{
  "dataset": "read English sentences (LibriTTS-R)",
  "train_examples": 15625,
  "n_mels": 64,
  "hop_length": 160,
  "input": "log_mel",
  "arch": "tc_resnet",
  "depths": [2, 4, 4],
  "mixing": "mixup",
  "orthogonalizer": "newton_schulz_5",
  "steps": 13600,
  "lr_schedule": "cosine"
}
Rows from block 6 of a small multi-label audio tagger, named by matrix and row number. Rows with one number belong to one channel. Each number is 128 + 24 x the weight over its row's rms, rounded and kept within 0 to 255. All counts start at 0.
Before each channel's rows are labels from the 100 clips, of 14976, where the channel reaches its highest value: "strongest on" is what is common among them. Only what is clearly more common there than usual is listed. The data: read English sentences (LibriTTS-R). In brackets: how many of the 100.
# convs0: first width-7 conv, stride 2 (model.blocks.6.convs.0.weight, 432x288x7, each kernel summed), inputs 144-215
# convs1: second width-7 conv (model.blocks.6.convs.1.weight, 432x432x7, transposed, each kernel summed), outputs 174-260

strongest on: the word "replied" (27)
convs0.343 [152 121 119  95 139 120 140 118 105  76 141 131  99 131 117 121 136 147 156 125 121 131 121 130 117 162 150 134  65 149 130  97  99 108 145 143 125 140 103 101 110 137  46 135 136 141 119  82 134 140 107 136 113 124 105 139 136 127  93 127 111  97 148  96 115  85 134  89 123 109 143 109]
convs1.343 [147 131 140 154 134  93 138 118  79 124 159  89  99 138 105 124 144 150 122 158 134 130 160 119 127 159 176 138 136 151 114 127 132 147 113 184 135 116 102 124 130 156 123 133 128 142 117 113  97 130  90 102 134 134 141 166 153 186 109 124 104 138 133 147 140 125 140 101 143 123 154 128 107 125 160  80 133 135 145 145 160 113 133 131 118 139 160]

strongest on: the word "moment" (72); the word "a" (48); the word "at" (31); the word "for" (27)
convs0.34 [ 71 126  78 106 122 145 133 115 115 110 160 116 169 115 138  95 153 121 125 118 188 118  99 117 174 143 131 152 123 141 105 138 171  98 102 138 137 131  98 116 155 124 116  82 120 121  82 102 131  76 105 143 144 142 121  74 133 133  94  93  98  73  89 156 100 141 138 128 167 151 156 131]
convs1.34 [108 100 141 141 155  91 148 119 102 120 142  74 116 138 131 130  95 137 121 163 137  77 105 123 149 131 144 145 131  75 132 111 186 112 107 133 117 147  52 133 131 142 103 165 173 101 134 117 129 146 116 137 127 124 147  89 103 194 108 118 101 149 149 151  76 145  90 139 105 118 155 108  89 115 132 129 128 104 139 131 120 128 127 141  98 102 129]

strongest on: the word "away" (59); the word "way" (27)
convs0.88 [122 116 133 109 120 118 122 120 128  95 140  97 145 121 127 169 120 147 111 138 176 155 118 164 149  97 147 125 107 116 104 138 118 130 119 143 124 114 161 107 141 134  97 161 105  95  93 106 134  98 151 146 112 114 153 135 135 114 100 154 121 117 124 120 141 149 132 119 122 104  97 117]
convs1.88 [143 109 103  94 122 127 121 124 143  94 135 142 122 125 126 119 141 160 123 156 163 116 150 134 144 109 162 109 171 116 130 131 118 121 134 147 138 128 145 129  91 136 171 156 173 167  90 144 133 114 130 135 137 126 102 109 171 142 126 134 131 139  77 159 113 159 146  98 153 131 142 139 164 106 134 121 109 134 125 155 146 167 105 133 128 114 141]

strongest on: the word "don't" (39)
convs0.84 [110  94 122 111 133 118 161 109 111 146 127  94 161 156 132 150 115  99  99 189 110  75 136 120 122 132 133 152 122 137 116 118 130  98  92 100  84 156 139 121  92 141 120  98 135 146 132 157 141 100 111 134 132 117 131 143 133 147 155 126 120  89  89 123 146 122 119 115 130 148  89 132]
convs1.84 [120 139 128 156 119 119 139 117 150 123 140 102 115 161 160 101 108 167 157 138 127 107 100 118 131 128 158 146 133 166 150 139 104 111 108 176 111 118 141 112 116  86 142  83 142 146 119 135 120 110 162 119 112 116 128 138 104 170 168 141 189 157 150 115  69 162  97  99 132 137 100 103 146  91 133 149 147 142  93 113 132 124  92 101 144 145 118]

strongest on: the word "be" (36)
convs0.247 [ 78  94 146 173 136 110 150  93 125 129 110 126 110 199  79 107 153 150 124  95 174 111 134 147 171 136 134 124 151  93 132 102 127  97 154 148 127 121 123 152 125  98 161 156 153 119  87 127 141 128 170 129 112 108 153 122 126 103 177 113 136 152 126 131 148 135 102  99 150 138 106 144]
convs1.247 [126 159 160 135 151 117  92 103 161 124 138 107 123 110 127 117 139 133 122 136 153  99 138 111 155 126 145 111 145  73 101  92  92 102 135 141 160 123 138 112 137 134  94 125 161 150 132 105 127 127 134 104 166 165 103 159 153 138 154 143  75 132 102 168 126 109  90 109 134 118 103 144 116 128 166 146 131 102 134 136 158 141 150 139 121  95 126]

strongest on: the word "had" (60); the word "head" (35); the word "been" (25)
convs0.365 [126 120 120 120 107 171 125  63 127  61 106 127 134 167 135 126 136 143 143 154 158 142 112 109 110 126 137 108 138 143 144 138 147 117 149  94 150 108 152  85 133 149 140 124 134 109 116 138 120 125 150  94 118 101 127 118 146 158 147 123 119 135 133 138 143 144 146 181 135 142 137 126]
convs1.365 [123  96 147 136 127 117 136  93 137 137 104 127 161 123 146 150 137 140 153 112 117 162 110 104 153 131 142 138 147 138 130  84 124 136 159  55 111 144 143 138 156 128 145  88 108 144 147 129 107 165 134 155 146 113 136 132  74 148 118 143  99 150 149 123 124  93  90 151 136 156 109 115 151 120 113 128 116 152 143  98 126 139 160 118  97 113 120]

strongest on: the word "you" (35); the word "have" (33)
convs0.45 [119  86 102 121 127 114 125  99 118 133 117 135 122  81 170 137 154 106 121 101 115 103 139 138 107 125 129 141  98 135 102 140 115 143 151 150 140 103  91 113 121 123 130 115  98 125  97 124 115 127 148 142 150 156 131 141 120 129 112  93 103  87 147 115 125 128 101 147 125 116 134 146]
convs1.45 [108 116 149 137 119 118  84 138  73 119 132  89  91 112  95 100 125 177  77 131 130  95 114 143 107 116 105 108 143 121 146 105 129 128 157 146 120 149 124  84 165 123 115  98 157 136 121 125 118 135 117  91  90 134 141  80 160 145 114 106 151  75 103 109 111  94 118 158 105 161 139 114 139 135  42 126 118 134 117 149 125 154 161 134  96  92 129]

strongest on: the word "had" (93); the word "she" (35)
convs0.262 [109 120 107 101  76 124 127 159 133  97  98 115 156 126 157 147 126 139 163 117 134 110 117 160 145 141 119 129  96 129 102  92 131 194 120 127 164 168 113 145 135 166 130 110  78 108 110 118 129 113  93 116 137 145 170 112 136 145 155 149 140 121  89 155 133 115 166 114 126 137 113  92]
convs1.262 [115  90 152 100  89 109 110 109 154 137 124  84 163 106 122 110 111 109 150 141 126 160 132 163 108 125 141 132 120 136 123  99 158 120  99 134 129 131 116 126 135 113 113 135 126 191  80 135 114 140 106 106 114 151 133 141 135  99 122 140 111  96 120 122 120  84 106 160 187 122 113 120 105 142  92  85 112 109 121 112 136 143 130 155 153 112 131]

strongest on: the word "you" (76); the word "your" (32); the word "are" (32)
convs0.118 [ 83 137 135  83 144 125 137 106  88 102 119 104 155 124 154 122 116 113  82 130 117 130 123 114  78 134 165 152 125 128 126 116  83 129 167 104 126 110 132 186 133 127 153 128 116 124 110 109 166 147  97 128 143  99 118 107 125 143 128 102 117 118 180  99 103 140 130 147 143 112 130 138]
convs1.118 [149 123  83 114 105  98 136 114 118 116 129 148 120 155 117 121 106 146 105  94 115 126 162 136 120 108 117 145 133 149 121  95 143 128 105 171 118 169 144 111 115 112 120 124 129 126 124 121 115 118 156 106 155 128 133 130 155 144 126 125 108 107 144 115 149 126  49 119 110 128 124 152 135 163 140 166 131 129 175  98 158 153 124 159 109 148 149]

strongest on: the word "moment" (25)
convs0.369 [125 113 118 140 122 117 149 134 145 176 115 118 157 107 119 166 136 121 131 145 128 153 135 136  95 147 121 126 151 120 106 107 124 143  79 119 149 115 123 163 146 144 143  95 111 135 148 141 131  99 199 120  97 105 124 117 109 166 110 110 172 141 116 151  96 137 189  84 185 181 156 117]
convs1.369 [ 78 112 145 123  82 128  94 119 141 131 124  97  99  90 136 124 118 136 130 142  77 124 148 171  98 121 126 154 159 157 140 134 175 149 122  86 109 142  81  84 139 179 132  86 138 135 150 109 141 121 129 136  94 153  99 115 143 115 115 117 155 103 157 135 112 146 146 137  63 102 166  88 124 147 129 141 112 130 159 130 134  98 107 108 130  88 146]

strongest on: the word "would" (46); the word "be" (30)
convs0.123 [127 191 110 178 135  86 133  98 109 107  82  97 108 145 122 106  90 122 184 196 143 103 120 152 115 119 164  99 107 137 140 135 140 111  80 134 117 177 112 123 101 135 130 147 112 102 164 107 117 149 121  98 134 122 123 136 114 172  85  83 130 120 143 120 150 121 118  71 144 150 105 150]
convs1.123 [159 155 128 149 168 189 140 134 116 128 121 102 138 112 121 110 145 108 126 149 105 155  62 118 125 102 176  78 125 131 144 114 122 108  95 105 104  78 132 110  81 116  96 120 119 112 102 118 108  97 152 134  99 119 152 154 129 153 125 119 130 158 153 160 155 141 118 109 141 112 128  96 107 126 160  71 124 174 140 127 109 113 144 115 145 130  97]

strongest on: the word "could" (88)
convs0.323 [166 148 124  92  99 102  93 128 139 102 138 148  89 144 141 115 118 118  91 103 138 140  98 110 125 115 134 165  89 135 145 130  90 136  95  97 108 134 128 131 162 113 139 152 124 107 116 128 120 157 117 143 157 121 143  56 124 137 114  89 123 165 144  94 143 140 123 122 142 113 152 167]
convs1.323 [101 149 106 147 133 100  74  97 149 123 150 114 140 140 116 114 160 141 130 125 104 131 154 122  97 133 136 137 137 104  79 131  98 153 136 124 130 116 146 114 174 136 115 182 109 134 131  83 131  92 158 146 123 110 113 105  97 138 143 142 144  62 151 175 119  64 120 118 100 125 119 147 137 138 112 142 165 115 132 111 141  85 110 121 145 125 126]

strongest on: the word "her" (89); the word "she" (28)
convs0.169 [ 93 173 105 104 116 144 128 112 111 114 163 101 148 156 138 129  56 138 119 126 128 117 144 106 149 127 101 153 140 143 106 128 141 139 146  98 147  97 148 134 128 120 124 121 173 154  82 109 139  88 116 151 117 168 136 136 138 126 138 119 143 140 117 125 119 112 140 128 131  60 119 153]
convs1.169 [138 158 115 117 117 128 155 122 161 180 144 148 112 133 104 145 114  98 114  80 104 110 115 143 118 142 141 147  84  94 112 105  98 126 120 146 145 130 116 100 174 102 156 146 126 109 125 135  74 168 135 120 142  95 126 135 114  88 111 147  67 151 134  90 121 122 168 151 125 104 111 102 111 102 140 131 105 128 132 122 161 118 139 119 156  86 117]

strongest on: the word "you" (49); the word "do" (40); text has "what" (25)
convs0.292 [113 159 166 108 165  96 114 144  85 128 120 131 150 160 140  99 160 116 118 117 102 144 110 132  55 139  95  93 140 136 132 144 131 120 156 150 161 137 140 180 134 125 103 106 138  72 128 120 130 114  93 130 109 172 161 106 156 144 210 125  90 132 122 114 144  99 146 129 133 143 128 135]
convs1.292 [133 138 154 144  88 113 115 146 121 142 140 106 105 127 147  72 128 120  94 149  94  94 122 141 102 108 121  85  98 141  79 155 129 143 158  78 107 124 172  69  88  92 151 116 139 152 113 133 128 153 113 128 151 127 118 157 150 148 176 177  98 129 115 143 147 148 121 141 160 121 109 127 158 175 126 129 140 133 147 150 140 151 135 145 123 134 190]

strongest on: the word "be" (99); the word "will" (43)
convs0.284 [116 100 120  80 163 120 104  88  96 126 150  92 130 159 140 130 128 154 107 121 110 124 118 117  94 101 131 106 165 111 125 148 167 124 123  86 110 106 153 135 105  87 187 115 111 115  87 132 118 142 105 123  91 172 107 149 141 141 162 127  90 121 137 107 173  35  85 133 131 111 172 147]
convs1.284 [111 124  99  90 145 140 132 146 114 125 146 116  98 158 119  94  82 102  96 139  94  91 139 114  99 130 129 131 109 129 142  96 107 131 118  80 104 141 168  98  70 108 149 125 148 139 105 124  79 141 165 124 122 149  97 122 113 101 134 107 173 108 130 105 116 116 143 130 104 119 132 139 104 106 169 147 178 148 125 112  97 100 113 140 188 129  94]

strongest on: the word "three" (45); the word "through" (28)
convs0.282 [105 103  85  91 104  83  99 148 151  85 108  93 141  72  99 114 123 113 133 118  84 152 146 133  74 124  84 160 120 167 133 103 137 176 168 135 137 174 171  94 134 159 130  80 160 124 148 142 157 149 142 111 129 161 116 137 129 138 164 182 158 112 129 141 132 109 121  98 138 121 152 109]
convs1.282 [140 136 146 173  96 161 127 124 123 143 117 166 153  87 107 163 125 181 132 142 133 144 104 189 107  96 170 133 152 147 136  95 125 130 142 129 134 163 134 115  98 129 118 158 144 124 155 135 111 215 143 116 170  94 132 155 142  91 133 125 112 136 144 132 111 127 128 113 152 154 162 123 119 168 145 118  81 117 133 138 159 174 135 126 130 129 133]

strongest on: the word "don't" (37)
convs0.320 [149  72  95  99  67  84 162 121 147 126 117 108 168 139 141 137 139 126 144 146 131  71 111 119 118 156 121 129 133 122 169 109 110 144 115 122  82 130 139 125  74 149 151 124 161 147 126 111 130 156 192  89 153 102 127  93 120 131 126 166 148  99 115 127 123 137 159 110 113 137 136 121]
convs1.320 [111  93 123 143 122 122  94 133 165 115 134  90 125 134 117 152 136 123 147  94 139 140 119 130 157 122  95 108 108 160 162 111 156 115 160 187 140  93  98 162 128 138 155 126 108 121  93 132 133 115 123 144 142 105  98 116  97 184 106 129 127 123 104 104 105 101 136 130 130 155  97 104 140 120 137 107 125 159 122 124 117 113 141  89 167 102 122]

strongest on: the word "other" (87); the word "the" (83)
convs0.307 [130 123 118 198 114 114 112 115 114 143 108 122 140 126  87 107 142 121 132 162 138 133 156 125  62  97 105 126  70 132 133 124 120 124 155 150 144 110 156 153 139 154 107 113  79 124 130  82 116 139 107 127 106 110 181 154 111 125 148 135 102 107 182 150 173 120 110 140 107 136 147 135]
convs1.307 [154 105  86 170 142 145 155 201 140  81 110 119 105 151 129 123 104 139 126 126 136  92 161 136 135  82 163  92 147 134  88  96 155 104 145 137 154  71 130 123 163 142 142 104  76 177  65 123 130  73 127 100 101 137 109 142 123  94 118 104 157 176 121 116 117 122  78 139 157 125 124 132 106 128 166 144 129  92 131 142 140 108 146 103 146 114 147]

strongest on: the word "would" (34)
convs0.95 [102 137  68  78 136 145  78  98 124 158 120 119 159 113 157  89 103 147 115  90 146 103 117 161 122 145 124 136 123  86 116 133 142 137 129 158 112 117 140 145 119 120 109 171 132 132 142 118 155 115 138 115 185 102 135  66 149 112 115 129 119 159 133 131 140 195 128 145 151 133 104 137]
convs1.95 [160 119 102 157  88 139 115 134 130 115 114 110 141 141 135 134 120  75  96 143 108  96 106 122 118 150 115 141 130  99 125 133 126 155 151 139 134 129 102 102  92 146 156 134 120  84  72 153 186 134 115 126 149 117 117 102 135 122 131 108 127 140  80 133 141 152  89 140 146 124 175 151  83 141 116  88 135 165  99 130 140 111 111 118 126 115 145]

strongest on: the word "could" (51); the word "good" (43)
convs0.214 [154 132 120 139 125 127  67 133 112 123 143 116 112  92  91 127 102 137 115 112 158 153 133 114 112 102 102 127 123  86 126 113 113 138 148  94 112 138 153 126 121 163 127 157 164  99 159 154 137 148 130 153 137 142 135 130 120 138  99 150 128 146 119 132  87 163 135 140 120 119 123 125]
convs1.214 [112 165 120  92 141 140 118 152 144 148 129  94  98 166  84 126 131 118 121 135 123 108 175 147 137 128 151 145 176 103 131 115 109 153 140 138 150 129 100 108 148  98 126 153 171 108 122 114 102 117 138  68 117 100 142 107 122 156 139 116  90 134  90 104 115 135 105 158 109 109 136 135 132  95 100 103 114 161 115 140  98  95 132 129 117 151 129]

strongest on: the word "you" (61); the word "your" (30)
convs0.170 [130 140  99 146 138 121 129 113 106 100 120 129 152 128 141 167 100 129 139  96 108 104 134  83  75 138 100 146 127 105 128 142 113 130 136 109 134 131 137 134 103 107 131 142  85 117 126 127 140 162 129 127  91  84 133 131 128  78 120 135  93 111 183 103 171 167 136 120 136 137 131 116]
convs1.170 [129 138 154 132 106 105 116 103 100 122 128 134 142  98 149 158 105 134 138 115 103 104 126 149 108 127 108 140 123 131 130 129  64 108 115  99 155 143 108 113 156 151 140 103 126 127 116 134  90  96 129 113 129 150 149 135 157 115 158 137 131 122 121  95 128 115 129 147 154 107 118 137  87 152 132 162 146 122 133 142 132 135 144 160 121 116 152]

strongest on: the word "for" (57)
convs0.291 [100 105 133 141 163  91 130 103 125 108 128  92 142  98 119 153 170 127 113 159 100 108 137  88 153  68 120 106 107  98 116 133 135 150 116 110 105 139 137 128 156 141 121  98 142 105 120 129 160  86 107 128 100 153 160 119 131 101 109 135 142  90 127  96 103 132 130 160 149 132 137 137]
convs1.291 [142 137  98 117 122 126 129 152 153 139 105  99 146 128 134 148  87 128 121 137 152 136 144 118 122 154 134 132 109 116  88 131 136 126 112 132 131 109 142 156 110 123 101 133 174 138 117 125 135 159 156 107 151  99 110 105 110 176 122 117 114 127 164  89 115 129 142 126  92 132 116 125 112 162 145 157  72 119 163 124 115 113 110 155 108 138  86]

strongest on: the word "her" (50)
convs0.127 [104 108  95 140 128 167 104 128 141 172 141 130 135 101 122  88 115  98 169  95 111 115 153 140 159 130 148 131  89 158  89  85 150 112 126 141 115 113  92 104 126 123 148 117 106  90 118 160 105 113 124 136 125 136 146 124 115 101 157 139  85 147 122 114 116 114  51  86 121 115 139  98]
convs1.127 [130 174 126 100 162 155 104 151 107 163 116 119 110 135 136 155  95 140 107 101 121 155 144 112 116 132 111 118  92 134 154 125 152 129 150 123 165  89 111 126 120 133 158 129 101  68 135 140  82 168 151 120 118 180 119 141 128 103 148 146 114 171  88  95 113 125 169 111 124  93 166 118 158 126 157 140 161 113 106 127 155 100 126 121 173 136 145]

strongest on: the word "about" (98)
convs0.143 [ 99 113 130 108 154 127 164 123 132 132 136 152 106  95 125 106 130  89 141 114 118 130 125  99 118 128 110 162 139 128 143 129 139  97 115 140 109 166 182 134  95 105 134 120 100 111 156 103 106 123 113  95 120 111 136 133 107  81 150 162  92 136 100 117 118 137 120 208 125 100 128 107]
convs1.143 [113 109 138 127 106 133 141 173 112 123 138 120 149 132 123 145 160 150 125 146 158 112 197 128 138 120  56 101 163 132 128  99 138 143  94 187 133 104 112 130  90  93 158 128  92 116 110 120 107 152 159 121 124 152 166 153 124 158 120 142 107 114 112 122 140 127 141 142 117 108 138 100  84 118 173 119 139  92 192 110 129 115 136 131 118 105 153]

strongest on: the word "for" (39)
convs0.109 [171 103 127 142 130 163 115 125 159 105 137  86 132 101 122 129 120  97 180 134  77 142 144 148 132 130 140 106 172 111 132 113  95 164  86 138 120 134 151 131  85 121 133 148 110 143 150 105 135  94 158 162 118 131  49 145 111 136 121 119  99 104 128 150 140 175 138 143 144 131 148 137]
convs1.109 [103 154  82 107 124 123 126 110 135 131  77 129 132 156 130 168 143 150 153 131 132 114 123 114 128 107 121 135 116  90 146 155 127 137 132 116 146 110 156 146 126 146 105 134 134  65 138 118 149 125 143 108 124 134 126 114  99 100 132 145 139 128 104 112 156 104 119 122 113 134 133  82 125 131 154  95 119 140 176 136 103 153 136 113 137 116 160]

strongest on: the word "three" (29)
convs0.102 [114  94  86 120 102 160  95 103 137 120 122 125 116 108 106 162  94 115 166 110  99 131 118 137  80 115 156 143 122 131 172 142 142 128 130 129 149 117  99  86 114 111  87 124 155 162  88 134 124 124 119 137 116 136 136 142  96 132 113 123 103 143 107 152  93 187 128 145 126 128 135 116]
convs1.102 [161 116 153 107  66  96 125 144 117 127 113 106 108  95 151 152 104 185 122 112 137 127 146 166 105  98 113 173 142 137  96 125 169 129 153  94 114  92  92 123 118 135 152 158 113 113 132 108 122 109 130 158 107 118 118 158 124 130 141  91 147  54 137 120 159 140 115 171 106 158 100 119 172 124 146 123 121 117 154 130 148 159  98 115  99  92 127]

strongest on: the word "would" (28)
convs0.162 [ 96 100 148 102 106 115 124 124 114 147 119 113 137 163 108 160  84 103 120 141 135 181 149 158 115  93 158 137 109 138 125 142 120 116 141 163 122 117 134 107 129  89  80 145 150 120 122 142 148 129 150  93 181 109 127 144 114  84  81 127 115  88  99 118 122 152  89 121  96 120 105 127]
convs1.162 [139 146 130 102 131 175 151 114  90 125  87 108  71 128 108 104 152  76 146 198 130 124 102 131 113 103 168 115 134 129  71 126 141 126 150 108 114 126  90 107 116 128 129 123 124 145  85 115 142 136 154 138 136 148 162 144 116 161 151  69 158 141 115 121 121 139 135 134 147 135 147 146 107 133 181 126 106 140 156 110 115 110 112  98 138 151 110]

strongest on: the word "think" (46); the word "take" (37)
convs0.72 [154 119 134 119 142 144 123 166 143 107 116 108 137 164 132 113 140  67 118 161 155 160 171 128 147 140 125 162 127 127 107 148  85 115 143 153  82 125 106 115 146 127 141 150 152 101 101 123 154 161 141 127 106 136 117 117 141 130  76 143 110 119 121 151 146 115 209  93 112 100 130  96]
convs1.72 [116 122 106 148 173 134 122 134 108  73  91 131 139 145 138 144 102 107 158 119 138 136 157 161 153 124 142 157 120 158 200 128  69 188 133 124 111 118  92 150 159 144 139 138 126 132 110 138 110 156 136 129 137 121 134 115 155 138 144 155 154 129 132 118 143  91 153 133 126 139  94 125 143 160 189 107 131 128 111 104 181 102 149 141 145 128 100]

strongest on: the word "had" (30)
convs0.155 [137 158 143  97 105 117 148 135 121 139 137 145 122 181 112 104 160 128  94 163 121 125 125 139 128 159 142 128 100 129 101 106 118 133  99 119 105 103 111  92 143 150 162 136 139 122 112 177  83 114 176 137  84 142 161 133 130 118  89 110 118 165 111 168 164 132 103 149 137 148 133 113]
convs1.155 [108 149 108 125 116 143 112 135  98 168 133 131 141 150 173 139 126 123 105 150 139 117  98 111 126  87 107 121  69 155 115 170  94 147 139 123 151 145 140  91 110 175 107 121 132 170 106 153  89 120 127 101  98 127 134 124 142 100 114 102 159 134 155 152 157 135 105 123 122 139 129 138 132  80  99  95 117 141 109 164 142  92 156 168 156 158 134]

strongest on: the word "about" (41)
convs0.416 [ 95 112 124 139 152 138 105 174  80 115 113 150 116 108 145 140 101 114 127 127 113 149 135 140 122 142 141 123 164 146 123  95 111  83  69  95 120 133 165 133  90 133 109 120 114 106 145 118 128 140 160 157 117 111 142 141 115  92 123 135 136 109  82 117  69 110 125 126 131 128 137 167]
convs1.416 [152 130 124  97 119 116 141 103  86  89 141 102 125 110 115 132 120 144 110 114 140 122 115 118 148 144 134 113 147 123 147 177 159 139 104 137 124 150 136 157 116 108 109  90 134  96 135 110 157 149  83  78 121  86 124 113 132 131 128 141 140 116 100 126 156 104 148  83 105 107 131 110 136 142  82 114 119 120 157 142 149  95 102 125 158 135 153]

strongest on: the word "you" (49); the word "i" (49)
convs0.351 [140 177 137  99 145 129 143  56 123 101 125 109 138 180  70 132 115 142 142 158 105  76 126 130 128 120 101 154 170 123 187 126 135 125  68 125  89 154  87 162 137  96 134  79 126 116  87 149 109 105 147 143 125 158 142 139 124  91 164 117 135  91 133 109 112 167 138 153 133 142 120  94]
convs1.351 [137 129  92 112 129 134  97 124 142 136 139 154 122  91 124 150 166  82 110  70 148 169 136 117 112 127 145 152 139 105 122  82 141 111 105  70 107 140 154  92  77 162  86 110 105 116 122 114 160 163 101 127 123  87 127 112 115  94 103 122 104 139 180  91 135 117 166 124 154  79 137 129 137 130 172 133 142 106 161 119 124 127 128 145 123 107 152]

strongest on: the word "at" (34); the word "up" (28); the word "took" (25)
convs0.356 [134 133 117 125 100 108 126 108 123 138 108 142  94 122 129 142 163 151 145 148 103 119 135 133 154 171 119 161 122 136 116 153 138 117 128 151 155 110 163 100  90 125 108 138  96  93 122 149  88 129 115 107 104 115 144 173 125 100 118 169 142 152 127 126 130 175 143 169 122 125 108 119]
convs1.356 [172 129 116 144 140 121 117 121 133 142 173 143 121 116 134 178 159 113 154 142 124  73 127 151 139 141 127 138 124 184 119 115 157 170 162 156 152 147 168 159 140 147 128 122 117 137  96 134 142 139 142 145 121 128  86 113 134 110 153 155 143 181 143  99  98 119 222  88 140 133 148  92 121 162 109 137 125 121 129 153  92 150 120 173 150 132 149]

strongest on: the word "place" (35); the word "great" (33)
convs0.269 [139  98  79 124 100 116 126  92 121 137  99  81 150 126 120  97 133 111 113  76 102  86  93  93  49 116 145 160 108 118 112 174 138 121 117 151 138 135 151 139  86 165  76 123 147 153 129 169 154 101 129  94 112 127 124 100 120 130 123 136 134 112 118 109 118 172  69 138 123 112 143 132]
convs1.269 [ 95  97 103 132 105 140 156 122 126 119 112 134 114 166 110  98 140 126 160 138 152 101 131 101 130  98 113 125 143 111 116 144 153 107 137 112 116 108 146 106  95 103 151 162 137 147 112 164 118 144  95 122 102 160 139 186 111 180 133 107 157 124 136 143 105  89 130 153 126 105 136 105 132 143 132 149 132 128 144 122 138 158  94 143 133 171 125]

strongest on: the word "man" (59)
convs0.160 [151 125 121 131 107 122 144 117 119 121 146 159 138 172 128  98 145  96 128 131 125 133 134 108 141 174  97 162 116 107 110 141 134 144  94 135 121 136  53 135  80  86 137 122 161 129 140 104 127 103  93 117 123 121 130 147 138 134 162  85 101  89 134 154 122 144 149  80  91 139 122  96]
convs1.160 [121 126 103 110  99 116 138 101 104 177  91 147 100 112 120 118 129 150 152 163 108 115 170  96 125 142 134 145 155 137 146 117 157 132 146 134 167 135 108 130 129 145 149 136 111 128 124 160 123 139 134 120  97 106 139 145 144  90  80 154  99 166 118 123 118 152 141 134 167 171 150 143 163 122 187  88 120 127 111 123 113 143 123 160 122 128 127]

strongest on: the word "had" (61)
convs0.317 [119 112 106 110 118  85  85 122 129 104 139 115 124 119  88 159  91 142 123 128 131 101 140 114 149 139 132 183 123 103 150 135 167 162 124 119 157 160 105 133 115 141 145 134 153 110  86 122 136 101 165 115 121 140 115 134 114 140 130 138 128 214 137 130 139 127 175 127  92  94  88 123]
convs1.317 [105 142  91 173 116 118 103 158 153  99 153 137 113 127 132 122 131 136 133 141 126 164 131 104 132 158 152 127 104 190 169 161  73 115 102 125 133  97 115 121  97 118 143  97 115 121 145 120 146 144 142 144 133 181 137 125 136 152 116 136 101 116 108 124 159 111 148  96 144 132 127 137 128 141 118 134 115 102 122  93 108 137 164 145 153 109 138]

strongest on: the word "could" (72); the word "not" (34)
convs0.105 [155 153 144 123 115 127  96 139 103 112 150 113 115 153  65 139 125 117 141 120 137 157 148 173 120 125 115 152 147 104 124 137 140 154 131 135 100 136  98 113 162 118  98 184 116  98 121 100 129 111 131 142 120 187  95 137 139  73 164 145 118 109 137 130 146 132 151  88 108  78 109 121]
convs1.105 [113 141  94 120 114 134 125  88 135 126  96 105 144 119 124 150 106  77 155  99 129 157 117 140  99 112 145 133 168 122 106 146 111 161 165 150 133 106 114 146 171 122 140 135 137 113 159 141 125 102 125 120 130 140 101 118  91 123 147 117 140  98 150  83 170 159  98  97 114 127 122  93  91 107 119 118 110 101 100 105 136 143 136 128 119 176 105]

strongest on: the word "replied" (98)
convs0.311 [115 146  85 137 145 103 179  93 139 129  90 102 165 100 136 106 104 106 173 109  86 111 124 127 143 152 110 152  97 133  92 114 122 114 119 142 112 174  90 117 192 144  90 137  85 107  97 101 117 167 113 120  78 107 123 143 119 110 122 139 110 107 102 106 103 103 116 124 124 150 126 121]
convs1.311 [148 107  98 114 102 113 102 113 149 116 106 129 105 103 112 130 128  84  73 157 113 132 165 112 151 148 161 136 152 123 112 127 127  96 146 123 106 110  93  85 138 133 132 114 147 125 139  98 135  93 111  96 133 164 135 150 130 153 114 116 129 129 158 101 128 124 138 106 102 106 111 145 152 108 136 137 116 150  94 115 143  78 106 108 125 127 122]

strongest on: the word "you" (50)
convs0.4 [122 139 144 110 148 179 126 149 114 117  91 114  88 147 132 117 130 147 122 159 109 103 126 137  98 152 163 193 121 149 105 128 143 141 142 105 140 132 145 178 123 110 126 121 170 108 152 119 102 157 115 143 138 143 121 116 150  83 170  96 112 130 156 115 169 120 121 131 145 142 125 131]
convs1.4 [ 95 126  77 152  66 128 141 119 134 122 148 110 107 126 114  92 120 102  89 118 120 137  82  90 127 106 127 123 129  92 132 108 103  92 106 121 112 146 104  87  95 129 130 160 119 128 107 116 146 115  79  94  77 135 103  90 138 108 100 113 184 119 123 152 109 133 137 112 122 108 108 129 153 104  69  96  94 116 152 127 118 150 137 132 127  87 103]